config.yaml
vocab_size: 4585
encoder_layers: 6
precondition_frequency: 50
max_steps: 14400
Rows from block 3 of the image encoder, named by matrix and row number. Rows with one number belong to one attention dimension. Each number is 200 + 30 x the weight over its row's rms, rounded and kept within 0 to 999. All counts start at 0. After the name is the row's rms in percent of the matrix's.
# q: attention query, key and value (stacked) (encoder.blocks.3.attn.qkv.weight, 576x192, the q third), inputs 0-95
# k: attention query, key and value (stacked) (encoder.blocks.3.attn.qkv.weight, 576x192, the k third), inputs 0-95
q.118,100,206,160,190,204,182,196,224,249,173,184,247,230,191,215,189,154,180,184,181,165,189,168,135,193,200,193,241,202,232,171,182,160,204,169,217,195,177,208,258,233,202,211,209,244,216,194,169,212,215,222,190,181,205,231,202,137,205,225,206,190,158,215,246,246,228,209,203,162,216,156,209,203,211,208,180,195,173,208,233,209,192,190,241,243,245,212,197,227,155,202,209,203,154,331,201,175
k.118,102,168,193,269,199,152,195,206,250,212,227,188,161,158,198,251,236,193,212,206,256,180,214,221,219,156,188,158,197,178,205,201,172,115,222,226,210,175,243,164,182,257,206,248,151,218,236,218,191,207,233,205,178,141,193,175,196,200,236,203,209,151,227,131,183,181,217,235,226,140,147,230,199,251,204,160,212,208,175,208,165,191,149,229,216,226,219,187,156,211,222,193,214,230,229,164,210
q.119,094,130,209,191,229,203,207,169,134,203,226,212,158,248,175,201,202,212,157,197,221,200,228,122,182,203,168,225,198,206,198,152,154,207,225,208,198,195,260,174,246,212,210,195,246,137,190,194,233,219,208,158,219,143,208,184,167,192,204,215,225,182,211,163,203,219,243,205,238,275,186,207,150,211,195,237,163,197,219,255,233,211,230,244,182,220,199,164,257,218,207,164,224,179,178,167,235
k.119,090,182,267,161,255,182,236,247,192,201,201,204,226,222,176,201,186,180,228,152,226,198,193,216,224,227,204,192,194,153,174,172,208,239,196,223,193,193,169,205,228,236,196,230,167,209,242,174,220,196,184,163,180,133,201,169,176,204,213,231,175,187,168,191,165,211,159,189,228,175,195,172,170,161,176,174,195,128,249,194,171,186,219,193,254,219,220,202,221,231,162,175,257,208,202,225,233
q.120,106,224,163,210,200,253,170,157,185,198,176,149,242,184,219,181,216,201,254,204,252,158,207,205,249,202,217,180,176,169,244,153,243,225,237,143,225,158,137,259,197,152,175,189,214,208,194,225,155,195,207,153,184,195,182,232,196,170,164,222,215,221,231,172,220,187,275,205,187,202,161,200,257,182,186,199,197,175,178,200,187,173,206,185,207,131,231,230,163,195,216,189,209,220,225,230,179
k.120,110,244,169,175,211,235,188,181,221,187,187,216,177,225,203,161,203,206,228,173,170,171,222,189,201,162,148,255,191,256,182,189,148,134,204,210,195,139,204,214,221,241,175,163,203,227,157,184,159,203,203,252,231,232,209,219,189,196,180,217,211,184,225,248,199,167,232,211,195,198,206,160,184,200,190,210,198,244,162,160,221,175,263,192,174,212,138,199,153,242,134,203,231,181,235,210,165
q.121,102,182,185,209,224,235,212,148,250,187,244,144,201,217,201,292,243,227,158,226,188,143,198,153,209,213,203,155,202,244,192,214,181,235,212,203,160,177,193,198,193,253,174,253,176,193,170,196,198,207,215,209,198,240,151,238,236,209,207,196,214,245,206,164,197,191,209,210,197,215,228,214,182,197,230,190,203,195,215,204,144,183,188,143,212,199,206,224,228,144,209,231,223,147,210,215,170
k.121,100,239,205,213,225,191,196,177,240,225,236,153,234,174,244,178,276,224,145,146,191,154,274,244,204,167,212,201,154,220,156,216,205,169,236,235,217,215,216,189,195,255,138,177,184,212,213,194,171,151,225,160,215,263,207,212,160,238,182,180,217,182,174,181,170,206,197,177,164,218,202,206,207,229,235,174,175,137,187,247,178,187,233,173,197,213,169,191,205,190,245,223,244,248,198,197,164
q.122,101,200,231,235,207,176,203,176,198,171,228,233,270,184,212,161,206,182,181,183,206,197,166,241,201,255,226,136,208,220,231,174,205,205,192,178,218,162,202,210,194,138,209,211,199,153,207,271,227,174,148,208,217,168,196,204,205,158,124,209,202,171,209,189,183,232,199,211,198,250,252,227,179,229,157,142,217,177,245,216,233,220,230,202,164,225,147,189,201,174,215,256,189,184,213,240,218
k.122,103,201,136,174,277,239,211,223,202,160,221,231,126,202,180,174,148,202,205,239,171,197,182,212,185,167,161,203,235,190,224,166,174,254,165,167,165,225,216,180,190,224,288,199,232,205,194,217,203,194,203,214,213,186,193,152,225,161,199,202,217,179,200,168,197,228,174,257,175,185,172,200,221,170,243,192,228,170,168,233,198,202,224,169,260,288,172,210,206,221,247,249,209,179,177,178,207
q.123,101,141,240,241,173,218,223,216,255,198,230,170,224,249,238,170,173,174,150,155,174,218,310,140,178,197,166,218,212,248,193,238,145,166,215,213,190,213,232,211,208,199,182,179,185,177,206,171,216,137,208,203,175,189,194,171,207,189,182,162,201,212,169,167,168,200,230,177,248,168,217,205,179,222,148,199,213,174,159,194,163,213,180,183,238,255,186,158,222,210,239,217,204,246,213,144,203
k.123,095,141,230,201,138,149,179,173,225,276,192,132,194,169,256,148,175,198,169,219,200,238,287,216,170,241,169,220,197,202,229,226,247,208,220,182,199,234,192,213,210,203,168,200,176,157,247,189,201,218,247,173,202,166,177,125,199,207,207,210,178,210,189,230,162,186,148,191,183,239,221,188,198,162,211,136,227,150,198,227,222,152,232,175,153,231,240,197,202,171,207,238,164,144,188,182,189
q.124,100,220,230,182,186,244,235,191,196,186,185,179,220,181,232,179,213,219,178,159,170,236,165,205,193,223,247,188,233,163,179,213,184,197,230,139,241,149,212,191,157,191,190,232,226,159,256,243,213,196,239,215,155,215,188,183,169,196,225,231,160,210,230,195,149,158,216,144,258,232,198,174,221,184,195,230,230,190,149,190,144,155,224,198,256,225,240,249,153,205,243,229,226,223,209,138,192
k.124,103,227,202,194,131,159,208,188,224,213,204,99,170,223,257,142,193,209,199,280,176,193,202,202,175,185,197,133,204,201,217,230,175,154,258,147,171,163,166,190,211,167,140,199,182,183,229,254,244,190,203,239,165,174,175,259,204,196,170,147,165,230,187,197,171,201,224,209,240,257,208,181,228,191,220,174,194,193,168,193,160,181,221,224,185,176,199,185,165,208,226,233,178,147,191,227,171
q.125,095,183,245,196,182,205,212,247,179,228,207,226,226,239,211,199,211,207,228,227,192,194,200,145,181,186,143,183,205,170,217,217,164,199,190,243,205,189,236,260,203,169,205,194,179,211,207,174,240,208,234,216,179,233,210,195,167,226,270,207,192,195,181,220,214,245,231,223,176,184,194,155,166,137,184,170,183,166,233,185,181,192,204,229,121,210,182,254,207,166,220,223,235,197,196,219,190
k.125,095,176,235,166,187,144,211,230,197,146,188,181,223,172,149,169,146,202,175,186,195,235,162,198,243,232,148,202,239,181,249,220,169,149,208,240,141,225,175,181,204,219,198,195,206,235,210,130,237,236,146,216,253,218,207,169,225,168,207,197,196,185,187,180,211,216,219,226,210,187,214,156,218,175,222,175,136,187,195,217,214,188,231,198,167,245,156,223,102,176,197,191,152,241,261,207,179
q.126,098,227,191,177,229,182,177,144,112,215,187,200,190,219,255,210,158,224,221,163,190,193,199,218,223,152,184,213,154,200,230,162,196,250,164,187,232,228,251,267,166,185,216,170,172,195,206,231,177,200,178,154,207,235,207,223,183,221,196,221,233,192,216,206,165,276,238,171,224,227,155,182,176,184,169,275,166,182,233,190,209,206,174,268,223,206,239,197,217,235,216,180,245,147,147,214,232
k.126,101,175,207,231,226,221,194,246,210,224,189,163,188,243,187,197,190,189,175,190,194,155,160,170,216,256,129,218,139,188,227,167,222,167,205,219,182,145,205,201,190,216,175,191,245,176,182,214,171,223,197,243,216,162,222,196,218,188,230,141,240,240,204,251,168,223,213,181,243,231,174,182,155,176,205,185,218,176,210,185,267,208,196,177,184,224,184,169,182,216,181,197,182,205,192,253,223
q.127,107,179,257,237,244,179,177,158,217,149,185,181,187,193,165,275,242,216,163,176,184,211,243,193,236,181,178,180,198,204,276,220,197,169,190,216,206,167,213,164,205,197,201,230,209,166,162,203,193,202,201,206,242,220,216,223,161,206,194,236,195,227,261,166,202,185,216,216,229,205,179,206,215,171,207,185,262,171,205,212,233,173,261,203,195,177,231,204,227,146,193,149,229,180,187,225,198
k.127,100,218,256,184,178,223,231,268,192,189,183,236,200,188,234,233,212,164,231,153,168,182,155,194,191,196,210,234,236,185,230,179,188,254,206,209,215,181,159,182,208,210,195,231,136,228,183,250,183,222,157,204,147,241,231,180,207,194,213,151,262,213,230,242,191,214,143,188,221,230,227,196,174,209,226,209,146,180,162,222,230,182,210,144,196,217,172,167,158,206,224,230,222,234,223,248,171
q.128,096,215,167,171,246,225,193,180,223,271,178,201,184,224,228,165,239,191,107,194,241,190,229,199,188,221,177,199,182,225,167,170,177,223,203,181,243,212,182,201,225,182,184,171,213,122,151,180,204,204,138,168,182,205,203,185,218,184,230,190,262,207,172,229,128,196,170,162,224,201,194,232,203,192,176,199,235,217,187,189,237,113,197,190,207,195,184,190,213,161,207,226,213,211,206,175,177
k.128,097,234,172,179,205,181,156,191,261,191,282,160,197,193,217,245,188,170,265,170,234,141,208,206,166,200,161,198,180,150,178,216,204,176,237,155,206,245,217,211,258,209,224,199,193,198,187,202,227,220,172,210,224,176,178,211,197,214,152,205,168,185,193,203,215,193,212,236,250,195,210,223,151,196,190,168,208,184,173,225,212,203,173,237,164,188,197,186,150,206,212,196,194,176,203,154,263
q.129,096,221,228,188,167,196,213,149,162,196,205,296,200,204,172,163,212,228,122,215,148,231,198,220,193,200,234,270,185,175,202,176,148,206,256,199,201,184,191,162,237,221,186,214,172,217,191,247,187,201,190,228,220,219,218,163,225,167,165,200,222,182,149,157,214,270,226,231,204,210,204,184,201,240,149,176,196,188,176,233,140,191,215,228,221,219,194,171,191,184,234,271,211,184,187,205,184
k.129,093,191,217,238,205,199,217,236,188,213,221,202,189,154,199,163,209,175,191,215,177,222,174,166,179,235,196,182,213,142,134,209,182,221,247,205,249,181,204,218,176,214,185,223,219,220,211,222,183,157,247,156,247,205,270,213,253,192,202,221,215,252,182,133,205,236,173,156,163,205,168,225,213,265,235,183,230,205,184,239,211,211,281,203,172,231,205,186,175,197,167,204,209,171,171,201,194
q.130,106,191,183,171,202,158,151,239,151,187,181,220,201,269,188,179,147,174,198,144,194,225,178,190,246,197,213,260,224,201,236,251,205,253,148,176,170,237,193,156,219,190,229,192,229,219,152,202,243,124,203,213,270,146,212,221,252,178,201,223,172,201,172,195,146,208,199,182,221,237,178,171,202,236,251,187,199,208,200,197,161,212,238,195,234,225,230,183,256,205,167,148,186,209,179,192,214
k.130,102,160,205,151,273,189,247,149,196,233,161,162,218,200,178,156,166,241,187,168,220,207,163,184,212,175,213,189,182,182,161,198,221,231,171,255,191,189,214,192,136,186,197,213,197,191,178,165,205,263,200,201,246,253,188,211,213,222,214,179,216,186,213,219,218,214,162,189,173,207,220,139,221,180,145,203,244,226,210,182,212,200,276,222,204,166,237,235,166,206,171,138,242,175,213,231,178
q.131,100,164,214,192,205,178,231,220,191,194,217,188,218,145,235,214,180,224,188,224,188,228,193,222,193,227,151,190,203,219,162,222,188,221,255,225,220,149,160,181,251,174,231,226,215,158,219,197,158,218,204,171,186,166,144,173,177,193,209,237,181,174,217,194,213,262,178,226,188,162,227,197,231,183,151,220,212,200,245,205,170,191,247,137,138,161,223,195,204,202,260,209,189,219,180,198,258
k.131,093,218,199,173,169,237,178,200,174,117,220,206,184,165,145,171,172,185,253,179,177,199,161,181,182,228,204,191,187,194,183,197,195,213,218,145,216,225,187,233,201,149,227,258,219,175,252,199,143,232,161,200,189,196,181,222,160,207,200,208,246,184,190,200,236,219,198,263,190,152,201,181,174,206,232,226,177,172,186,207,247,189,225,195,256,220,177,187,178,150,194,159,175,205,220,226,200
q.132,094,202,175,229,208,183,208,249,212,187,206,157,182,190,184,215,140,172,234,269,202,146,251,144,221,173,177,202,214,223,195,230,243,176,201,251,185,226,205,219,189,180,186,189,199,158,127,235,150,194,153,264,201,209,189,168,218,206,227,143,129,213,209,196,193,200,208,205,180,177,188,180,175,167,207,148,191,246,167,243,218,183,181,196,213,120,229,168,180,255,200,176,181,235,207,120,208
k.132,098,166,204,210,220,190,202,200,184,206,207,209,177,219,181,208,223,176,213,196,228,186,235,200,155,179,128,220,228,253,207,136,232,213,217,238,189,203,213,216,178,221,229,215,219,242,235,222,239,151,189,194,144,232,184,176,110,176,187,153,223,158,244,219,245,228,235,242,163,196,254,192,178,176,141,193,142,168,145,178,227,216,211,213,254,186,220,242,207,190,221,184,218,206,175,207,193
q.133,094,214,201,214,230,249,192,130,154,174,184,206,159,261,155,229,204,182,176,191,224,199,216,191,183,202,200,225,201,181,191,224,229,195,233,203,221,185,217,179,223,217,197,198,202,148,172,222,151,149,187,192,179,209,193,192,147,195,199,181,219,164,188,191,206,232,238,266,164,262,246,161,216,212,123,200,173,228,254,245,178,193,220,125,178,188,203,191,170,211,179,144,184,143,182,232,168
k.133,098,175,183,274,199,159,174,151,190,199,246,177,196,162,191,169,195,170,222,226,169,192,170,203,175,261,136,166,212,177,169,238,198,163,229,214,141,214,196,181,234,165,226,223,179,215,203,198,279,167,158,205,227,212,194,238,256,240,209,163,228,182,177,158,230,208,147,223,221,199,200,170,201,182,191,228,221,212,152,185,244,165,214,226,180,168,178,177,208,193,205,242,155,160,265,218,204
q.134,101,240,226,170,219,217,177,156,243,184,199,188,205,189,177,202,269,156,173,206,212,185,216,161,152,257,146,153,199,206,217,240,188,197,257,223,200,169,178,268,184,195,142,230,187,199,190,214,257,203,190,216,179,135,224,213,181,231,234,211,166,222,149,195,194,153,200,198,178,246,207,219,250,142,203,240,213,161,179,161,187,196,196,175,229,173,193,189,215,167,194,254,309,210,179,232,196
k.134,098,222,230,181,218,208,250,240,199,190,151,270,209,201,237,191,210,227,200,264,184,231,187,216,188,182,230,140,176,178,220,196,164,155,185,200,218,249,264,258,179,262,175,228,255,176,183,259,163,150,203,169,208,171,164,224,187,209,172,205,176,220,156,219,146,215,189,211,228,229,241,172,213,177,219,202,214,187,236,210,198,249,213,227,215,170,241,181,199,200,202,226,160,198,199,204,189
q.135,106,201,137,178,216,162,242,216,225,162,184,165,164,221,201,210,203,219,187,144,220,104,215,162,237,140,165,198,178,188,220,231,170,198,200,174,237,207,167,240,189,216,206,197,195,159,253,226,213,188,199,253,214,254,158,169,200,189,179,189,252,189,187,214,165,207,218,183,213,214,190,214,236,141,227,185,218,181,236,187,220,208,190,163,212,175,186,214,170,156,181,222,205,232,197,229,212
k.135,111,223,196,218,225,191,223,131,158,205,170,217,201,170,198,207,194,165,257,216,269,193,221,186,248,176,150,210,178,240,176,190,223,232,270,228,219,209,215,151,142,238,179,200,224,215,199,198,215,166,214,187,193,167,202,200,189,210,154,202,169,251,252,181,185,170,187,191,209,232,221,218,193,211,209,199,166,206,207,269,213,195,166,214,235,206,209,199,212,150,243,221,220,185,205,157,218
q.136,095,183,214,234,185,218,175,206,199,187,232,221,159,225,170,224,180,165,195,273,189,148,212,268,232,184,229,171,188,182,206,232,235,240,225,206,112,201,174,138,232,236,233,172,205,209,169,215,191,223,178,199,195,177,126,186,216,189,184,224,225,215,211,199,209,205,230,234,221,177,165,187,172,151,200,198,197,159,207,199,196,284,229,189,204,249,183,235,195,217,211,151,242,254,244,141,185
k.136,101,203,131,200,248,220,182,199,185,197,210,182,167,251,258,224,234,228,144,235,200,232,243,206,173,190,243,214,209,199,186,217,191,216,247,195,212,206,325,198,208,230,206,208,166,187,245,243,223,221,199,168,201,206,191,176,220,217,160,197,233,186,189,164,258,243,203,147,162,187,213,180,232,203,178,169,172,174,162,215,280,204,244,179,213,214,219,244,194,179,212,188,170,256,244,199,165
q.137,100,186,173,164,164,187,219,237,213,197,176,225,198,193,210,166,125,207,185,182,223,167,218,211,278,182,212,217,203,213,195,184,204,175,248,252,182,165,188,233,213,234,202,244,155,223,214,190,196,211,123,230,205,200,175,172,166,188,162,186,237,172,211,186,162,289,250,160,189,184,190,215,172,222,167,145,188,209,221,216,155,194,195,156,202,201,234,217,199,202,220,182,220,183,229,183,214
k.137,101,157,212,216,208,179,215,208,134,178,180,169,141,195,244,199,181,195,167,189,193,226,223,172,122,210,213,187,150,226,257,188,211,209,207,243,178,147,214,216,203,159,162,178,150,184,234,173,143,172,208,174,184,169,207,171,251,132,210,229,158,207,167,171,203,180,231,254,238,156,225,226,239,220,191,207,160,256,207,200,216,166,149,243,212,202,170,233,210,134,225,198,209,201,163,228,155
q.138,093,121,165,201,160,207,238,172,239,179,256,192,197,202,238,209,166,193,192,225,185,148,188,259,202,164,232,207,174,217,166,200,173,198,183,206,202,195,246,171,238,219,199,173,199,195,218,206,179,269,217,184,192,223,192,145,172,199,174,171,239,256,208,182,223,176,233,159,232,197,190,196,163,222,215,196,197,173,238,232,196,211,187,188,156,235,223,210,247,209,177,198,135,219,200,198,225
k.138,089,214,209,195,163,182,165,151,205,240,167,170,250,230,227,227,258,180,186,160,188,185,164,187,250,196,186,227,237,198,173,244,241,164,200,181,156,185,200,220,225,208,201,172,198,262,152,216,172,227,161,245,173,207,215,174,189,199,163,182,201,172,212,193,227,198,176,168,210,135,208,211,215,199,229,193,164,172,225,216,256,231,159,225,175,208,199,228,214,237,210,189,197,202,195,237,207
q.139,100,190,182,228,156,218,174,216,221,212,288,202,163,188,175,215,158,191,258,199,188,219,207,187,191,197,174,215,169,172,176,215,227,166,134,139,219,235,221,214,218,259,225,217,191,249,167,215,228,198,224,146,190,174,212,202,207,230,240,230,191,271,165,173,177,179,231,162,241,244,179,190,174,227,237,163,237,191,203,176,231,209,200,195,162,181,225,222,232,186,201,196,205,188,204,194,184
k.139,104,180,197,180,219,218,203,191,223,213,142,155,232,211,165,234,187,236,196,179,233,177,193,191,195,178,235,219,222,220,258,174,230,178,197,190,228,237,163,200,211,231,170,210,167,172,141,202,231,205,218,177,188,250,202,180,163,199,231,170,185,158,238,250,193,253,205,202,222,185,181,201,198,208,201,133,147,198,219,211,193,207,189,175,195,207,202,220,214,221,202,177,198,164,169,220,208
q.140,093,227,321,158,213,181,171,175,200,226,201,198,136,192,200,212,216,206,177,212,196,169,182,163,191,180,207,154,219,220,203,226,204,238,240,184,202,222,210,162,184,192,205,194,187,221,185,265,166,198,206,186,190,247,213,257,218,209,205,157,241,206,226,169,135,202,211,211,226,174,206,134,225,154,212,181,165,177,198,166,180,220,233,222,146,238,203,188,216,233,227,215,262,195,184,161,168
k.140,094,161,200,211,244,254,206,219,173,192,163,246,175,164,225,215,215,264,144,268,241,213,153,187,249,186,196,223,224,239,194,163,199,244,221,167,188,218,224,208,160,256,198,219,213,161,232,229,167,185,198,206,179,216,209,287,175,233,163,194,180,219,155,178,186,201,154,226,213,178,265,247,207,166,202,160,215,148,181,164,254,202,210,188,166,227,170,214,206,161,211,203,220,207,193,180,163
q.141,105,156,236,197,208,179,266,183,235,191,134,174,242,216,239,177,204,198,307,210,207,201,209,209,241,182,174,202,158,252,225,242,174,170,249,191,209,222,194,195,168,184,204,183,237,230,175,199,226,194,175,201,189,186,196,188,197,154,232,200,173,281,187,198,228,206,233,226,246,217,209,216,189,213,204,182,166,268,222,216,168,245,176,151,166,137,233,141,203,186,186,228,180,231,200,211,187
k.141,104,213,225,248,185,196,261,217,172,161,188,170,199,149,162,182,204,238,211,195,219,187,161,236,201,217,181,222,183,201,197,249,158,195,225,227,177,203,174,244,200,214,235,156,209,237,209,190,241,159,251,203,195,204,230,195,180,227,155,188,175,155,173,206,182,192,233,236,215,267,205,203,150,129,195,184,205,250,258,164,162,180,196,166,187,172,201,213,171,205,256,227,191,197,173,208,181
q.142,104,224,221,232,233,170,256,205,226,187,199,191,197,235,188,181,238,267,177,203,174,187,167,145,257,188,187,182,170,183,162,221,216,184,204,218,216,204,161,216,195,193,225,275,203,212,199,170,190,220,217,196,226,170,210,180,212,170,152,174,190,237,241,129,210,257,217,193,188,193,189,178,161,243,161,209,243,251,228,241,186,205,183,202,174,206,183,230,264,229,262,165,251,192,193,217,177
k.142,097,170,217,213,152,249,158,237,213,153,190,204,190,216,203,154,242,199,192,193,279,228,251,211,120,214,157,211,233,207,140,210,192,226,267,170,177,183,193,162,183,232,226,237,154,205,172,180,169,165,204,151,250,201,181,211,173,237,179,194,196,220,193,153,202,238,229,171,194,205,211,195,190,166,212,159,203,243,200,200,161,211,223,182,189,224,183,175,262,203,221,234,177,191,223,146,204
q.143,096,187,222,192,255,208,232,189,168,193,191,206,221,191,167,235,157,234,221,215,153,221,193,135,193,183,220,197,189,144,207,240,179,172,204,211,188,220,232,212,222,207,205,180,233,164,169,188,264,214,205,181,177,190,205,232,170,191,218,186,184,227,150,244,180,166,172,192,195,258,239,220,198,226,172,137,237,212,182,183,193,187,190,261,212,252,180,169,214,192,173,104,222,176,171,216,168
k.143,102,210,195,186,181,212,203,167,182,176,237,213,258,178,234,221,190,177,206,181,207,194,226,176,212,206,179,226,161,193,236,234,187,205,226,214,214,203,181,195,234,217,124,255,217,200,185,171,229,215,159,233,187,229,214,147,193,199,195,193,135,202,171,147,235,206,195,168,192,213,164,167,196,164,235,205,172,184,245,184,182,248,237,190,224,141,145,200,221,230,234,232,207,183,271,187,189
q.144,095,157,178,200,250,165,244,244,180,187,161,169,198,201,178,200,141,209,151,221,197,223,172,183,256,159,184,193,193,213,168,208,191,204,191,192,232,237,141,213,268,191,206,165,191,242,238,189,216,217,159,183,120,163,163,228,171,177,210,183,196,200,165,233,145,185,215,208,176,217,193,241,161,177,170,184,155,238,173,234,180,186,169,225,247,199,204,228,224,223,186,194,225,216,192,183,251
k.144,105,164,244,162,200,173,171,257,267,188,190,205,206,193,221,199,199,215,232,82,143,215,215,230,241,155,209,175,130,207,257,180,213,238,196,194,182,164,208,201,151,191,174,199,237,205,170,116,193,229,220,171,212,204,205,180,229,159,200,117,200,173,212,234,207,239,204,216,170,184,199,188,209,200,230,243,175,196,210,197,204,246,225,216,213,223,192,212,213,239,206,192,218,218,140,116,212
q.145,105,167,197,240,231,174,211,217,156,204,222,186,250,265,222,218,215,156,197,185,249,224,208,205,159,223,232,172,255,194,168,140,237,209,283,198,214,196,147,192,202,169,226,200,154,182,227,162,169,225,224,165,200,191,203,170,187,172,215,203,152,206,205,160,217,210,202,200,188,143,167,216,231,194,183,203,198,176,165,243,199,204,138,151,205,189,202,191,178,165,194,190,224,162,183,220,224
k.145,112,210,168,229,219,196,221,223,196,202,225,204,207,238,171,158,208,120,204,205,217,220,222,248,242,255,187,125,230,175,178,192,182,237,183,144,226,213,155,223,141,218,203,171,207,223,213,181,179,240,231,175,197,184,202,224,181,207,183,231,218,207,193,172,207,193,233,238,170,137,197,196,204,209,231,185,187,193,169,175,222,212,222,249,215,229,167,155,151,141,202,155,201,177,199,237,134
q.146,088,273,230,163,227,218,185,252,167,151,225,181,139,181,203,224,217,216,205,193,164,209,158,207,189,170,161,232,195,225,227,126,201,181,127,230,215,225,188,272,168,237,212,180,231,225,279,225,195,238,233,213,177,186,191,216,227,207,209,154,173,200,242,184,191,242,211,229,198,220,190,186,159,218,246,218,215,235,199,217,148,197,197,188,243,177,227,177,182,221,186,188,228,142,177,180,192
k.146,095,204,221,234,208,192,197,182,241,230,188,189,208,217,201,214,134,185,141,175,176,178,173,164,150,186,182,174,189,202,194,242,251,191,163,243,202,242,162,206,162,131,229,229,193,152,191,136,184,217,183,212,195,237,188,225,217,169,180,238,209,225,219,225,196,238,214,229,235,234,165,203,181,212,200,217,214,163,218,177,209,155,188,173,245,198,181,146,189,171,185,224,142,196,165,195,243
q.147,100,198,212,213,208,227,241,199,151,188,213,195,215,231,223,200,204,203,134,151,223,163,197,170,191,214,185,226,172,189,164,223,205,201,227,192,181,269,139,136,195,190,129,195,238,234,149,183,214,175,146,236,232,173,174,223,249,162,206,215,219,142,202,218,231,218,186,193,232,208,204,197,237,160,189,161,248,185,225,248,231,250,196,248,178,212,233,230,171,179,207,211,241,201,260,247,147
k.147,103,195,184,198,181,181,211,213,228,229,286,249,206,205,210,197,204,255,203,175,217,232,220,184,239,231,204,187,128,170,171,232,160,207,164,185,166,151,221,254,223,215,210,212,204,213,127,236,202,209,227,177,187,222,201,207,199,211,192,213,207,209,244,198,211,200,185,175,197,276,180,212,204,204,214,151,156,230,164,203,156,206,261,180,265,209,187,184,194,138,189,196,223,186,273,136,204
q.148,105,174,216,187,201,243,191,162,225,191,239,216,220,240,229,158,219,276,158,182,209,252,258,231,210,186,223,239,180,200,199,176,173,181,198,202,144,227,263,187,234,186,179,197,179,152,204,184,204,234,227,253,222,212,222,154,172,193,179,222,145,252,210,230,180,163,197,210,225,194,182,220,199,165,185,222,220,244,218,185,181,225,214,256,205,206,215,235,210,166,204,191,199,263,256,179,256
k.148,106,197,170,180,221,202,140,166,148,195,191,164,203,216,233,173,198,178,203,173,248,227,216,190,142,171,214,199,170,165,240,147,239,207,196,145,184,152,175,197,193,174,213,243,199,152,160,187,184,217,162,253,161,128,230,158,190,168,192,169,223,182,227,269,187,206,211,170,228,186,182,163,203,202,210,230,174,189,161,201,256,157,191,236,190,228,211,195,152,233,185,218,143,178,201,200,228
q.149,101,173,199,218,196,233,178,243,249,127,249,199,194,169,223,248,179,176,225,223,206,200,217,213,230,144,207,173,216,211,240,248,241,185,194,243,220,174,193,222,189,252,202,175,173,185,191,216,143,221,192,173,211,164,158,158,206,203,186,215,179,223,200,173,138,235,197,212,239,182,237,235,213,226,191,209,106,123,184,187,155,179,187,198,236,238,208,192,157,197,194,216,225,194,189,234,211
k.149,106,185,156,156,204,225,221,187,225,184,206,187,204,227,211,188,180,202,145,167,161,189,153,156,229,185,193,137,183,201,186,243,197,237,212,163,176,218,148,224,157,242,199,238,234,182,219,204,198,274,172,191,197,261,186,180,259,185,198,194,201,182,164,198,202,243,193,215,124,231,222,168,255,183,219,231,200,151,147,151,302,138,204,199,225,214,230,222,223,212,207,214,172,253,154,201,171
q.150,092,219,181,165,218,255,195,164,211,204,232,170,219,205,158,180,181,188,222,218,191,146,241,164,228,208,180,203,141,199,182,171,219,200,219,228,160,234,244,176,187,187,218,194,184,187,182,177,187,234,208,234,206,128,174,224,253,169,161,204,186,221,191,227,207,178,206,186,252,254,235,175,212,176,162,213,298,226,201,212,173,170,199,226,200,192,176,154,208,191,169,230,128,263,182,211,169
k.150,086,228,154,154,152,216,205,164,191,160,207,218,170,188,218,165,184,278,222,212,244,151,195,198,180,156,250,201,158,178,181,302,210,155,203,213,192,239,246,205,217,203,189,235,217,190,174,194,224,151,178,209,175,123,208,189,208,240,164,182,217,211,172,199,213,211,148,256,166,240,178,207,192,178,153,206,175,179,145,207,284,158,178,201,230,151,174,227,158,223,219,202,191,198,234,198,233
q.151,100,192,198,247,201,191,237,202,215,215,253,212,161,242,167,157,213,151,161,196,174,173,182,204,221,160,239,161,193,188,171,212,222,257,174,234,235,181,214,194,189,216,232,182,207,196,200,165,195,209,244,193,183,233,201,175,176,177,169,154,209,206,214,163,186,224,201,171,175,200,163,198,175,212,209,253,159,193,167,217,176,198,209,195,214,184,169,197,242,215,170,201,237,190,206,195,169
k.151,100,194,191,225,230,232,216,182,204,172,135,176,240,185,218,217,215,228,204,229,216,161,185,255,188,176,202,198,218,226,164,201,164,232,166,194,184,228,225,152,183,187,235,228,222,174,215,181,151,178,208,139,238,175,164,155,243,195,186,204,197,149,212,183,231,190,180,152,174,158,229,190,208,189,217,161,181,223,220,176,190,261,154,184,141,245,164,185,263,229,147,221,204,244,230,166,162
q.152,110,218,188,141,245,201,182,153,189,177,182,188,271,180,169,209,196,205,208,272,149,161,213,196,209,159,140,227,153,229,186,173,214,195,188,215,219,193,208,184,192,270,205,170,244,218,203,225,178,182,196,131,248,202,206,165,228,171,206,172,199,184,234,213,194,197,173,284,211,171,194,193,192,198,193,231,151,210,162,231,183,209,208,234,211,223,213,185,200,182,193,168,165,159,153,203,220
k.152,111,192,237,176,264,200,169,146,179,170,250,212,220,128,203,159,200,152,149,171,149,188,198,196,196,187,188,173,185,248,156,271,179,148,227,242,200,202,173,240,198,165,263,229,186,235,195,247,197,203,180,198,251,231,226,235,239,191,211,123,227,197,198,189,190,191,207,209,198,201,204,183,174,203,204,222,251,175,194,220,217,218,179,209,191,192,189,228,201,187,189,158,173,143,187,149,228
q.153,103,158,187,175,186,164,206,213,233,203,186,201,243,117,197,231,185,207,237,207,223,170,190,209,212,216,135,192,200,184,234,248,234,212,176,227,215,166,193,222,130,177,211,192,212,163,167,181,238,198,201,159,212,203,258,172,124,174,158,244,212,200,225,202,210,240,216,149,205,226,148,241,234,194,199,250,169,208,192,240,179,249,211,224,221,181,224,203,186,196,186,209,216,187,244,248,210
k.153,103,221,237,186,236,219,213,193,142,160,113,143,243,216,219,209,165,205,172,171,238,197,182,220,201,176,196,187,187,214,169,209,186,207,221,240,234,246,210,178,252,162,167,192,227,234,227,194,243,215,223,201,264,215,177,183,245,258,213,205,209,192,162,183,252,177,256,198,211,217,212,196,163,202,191,222,151,153,185,222,186,178,167,125,190,226,184,170,187,222,155,196,168,197,190,194,215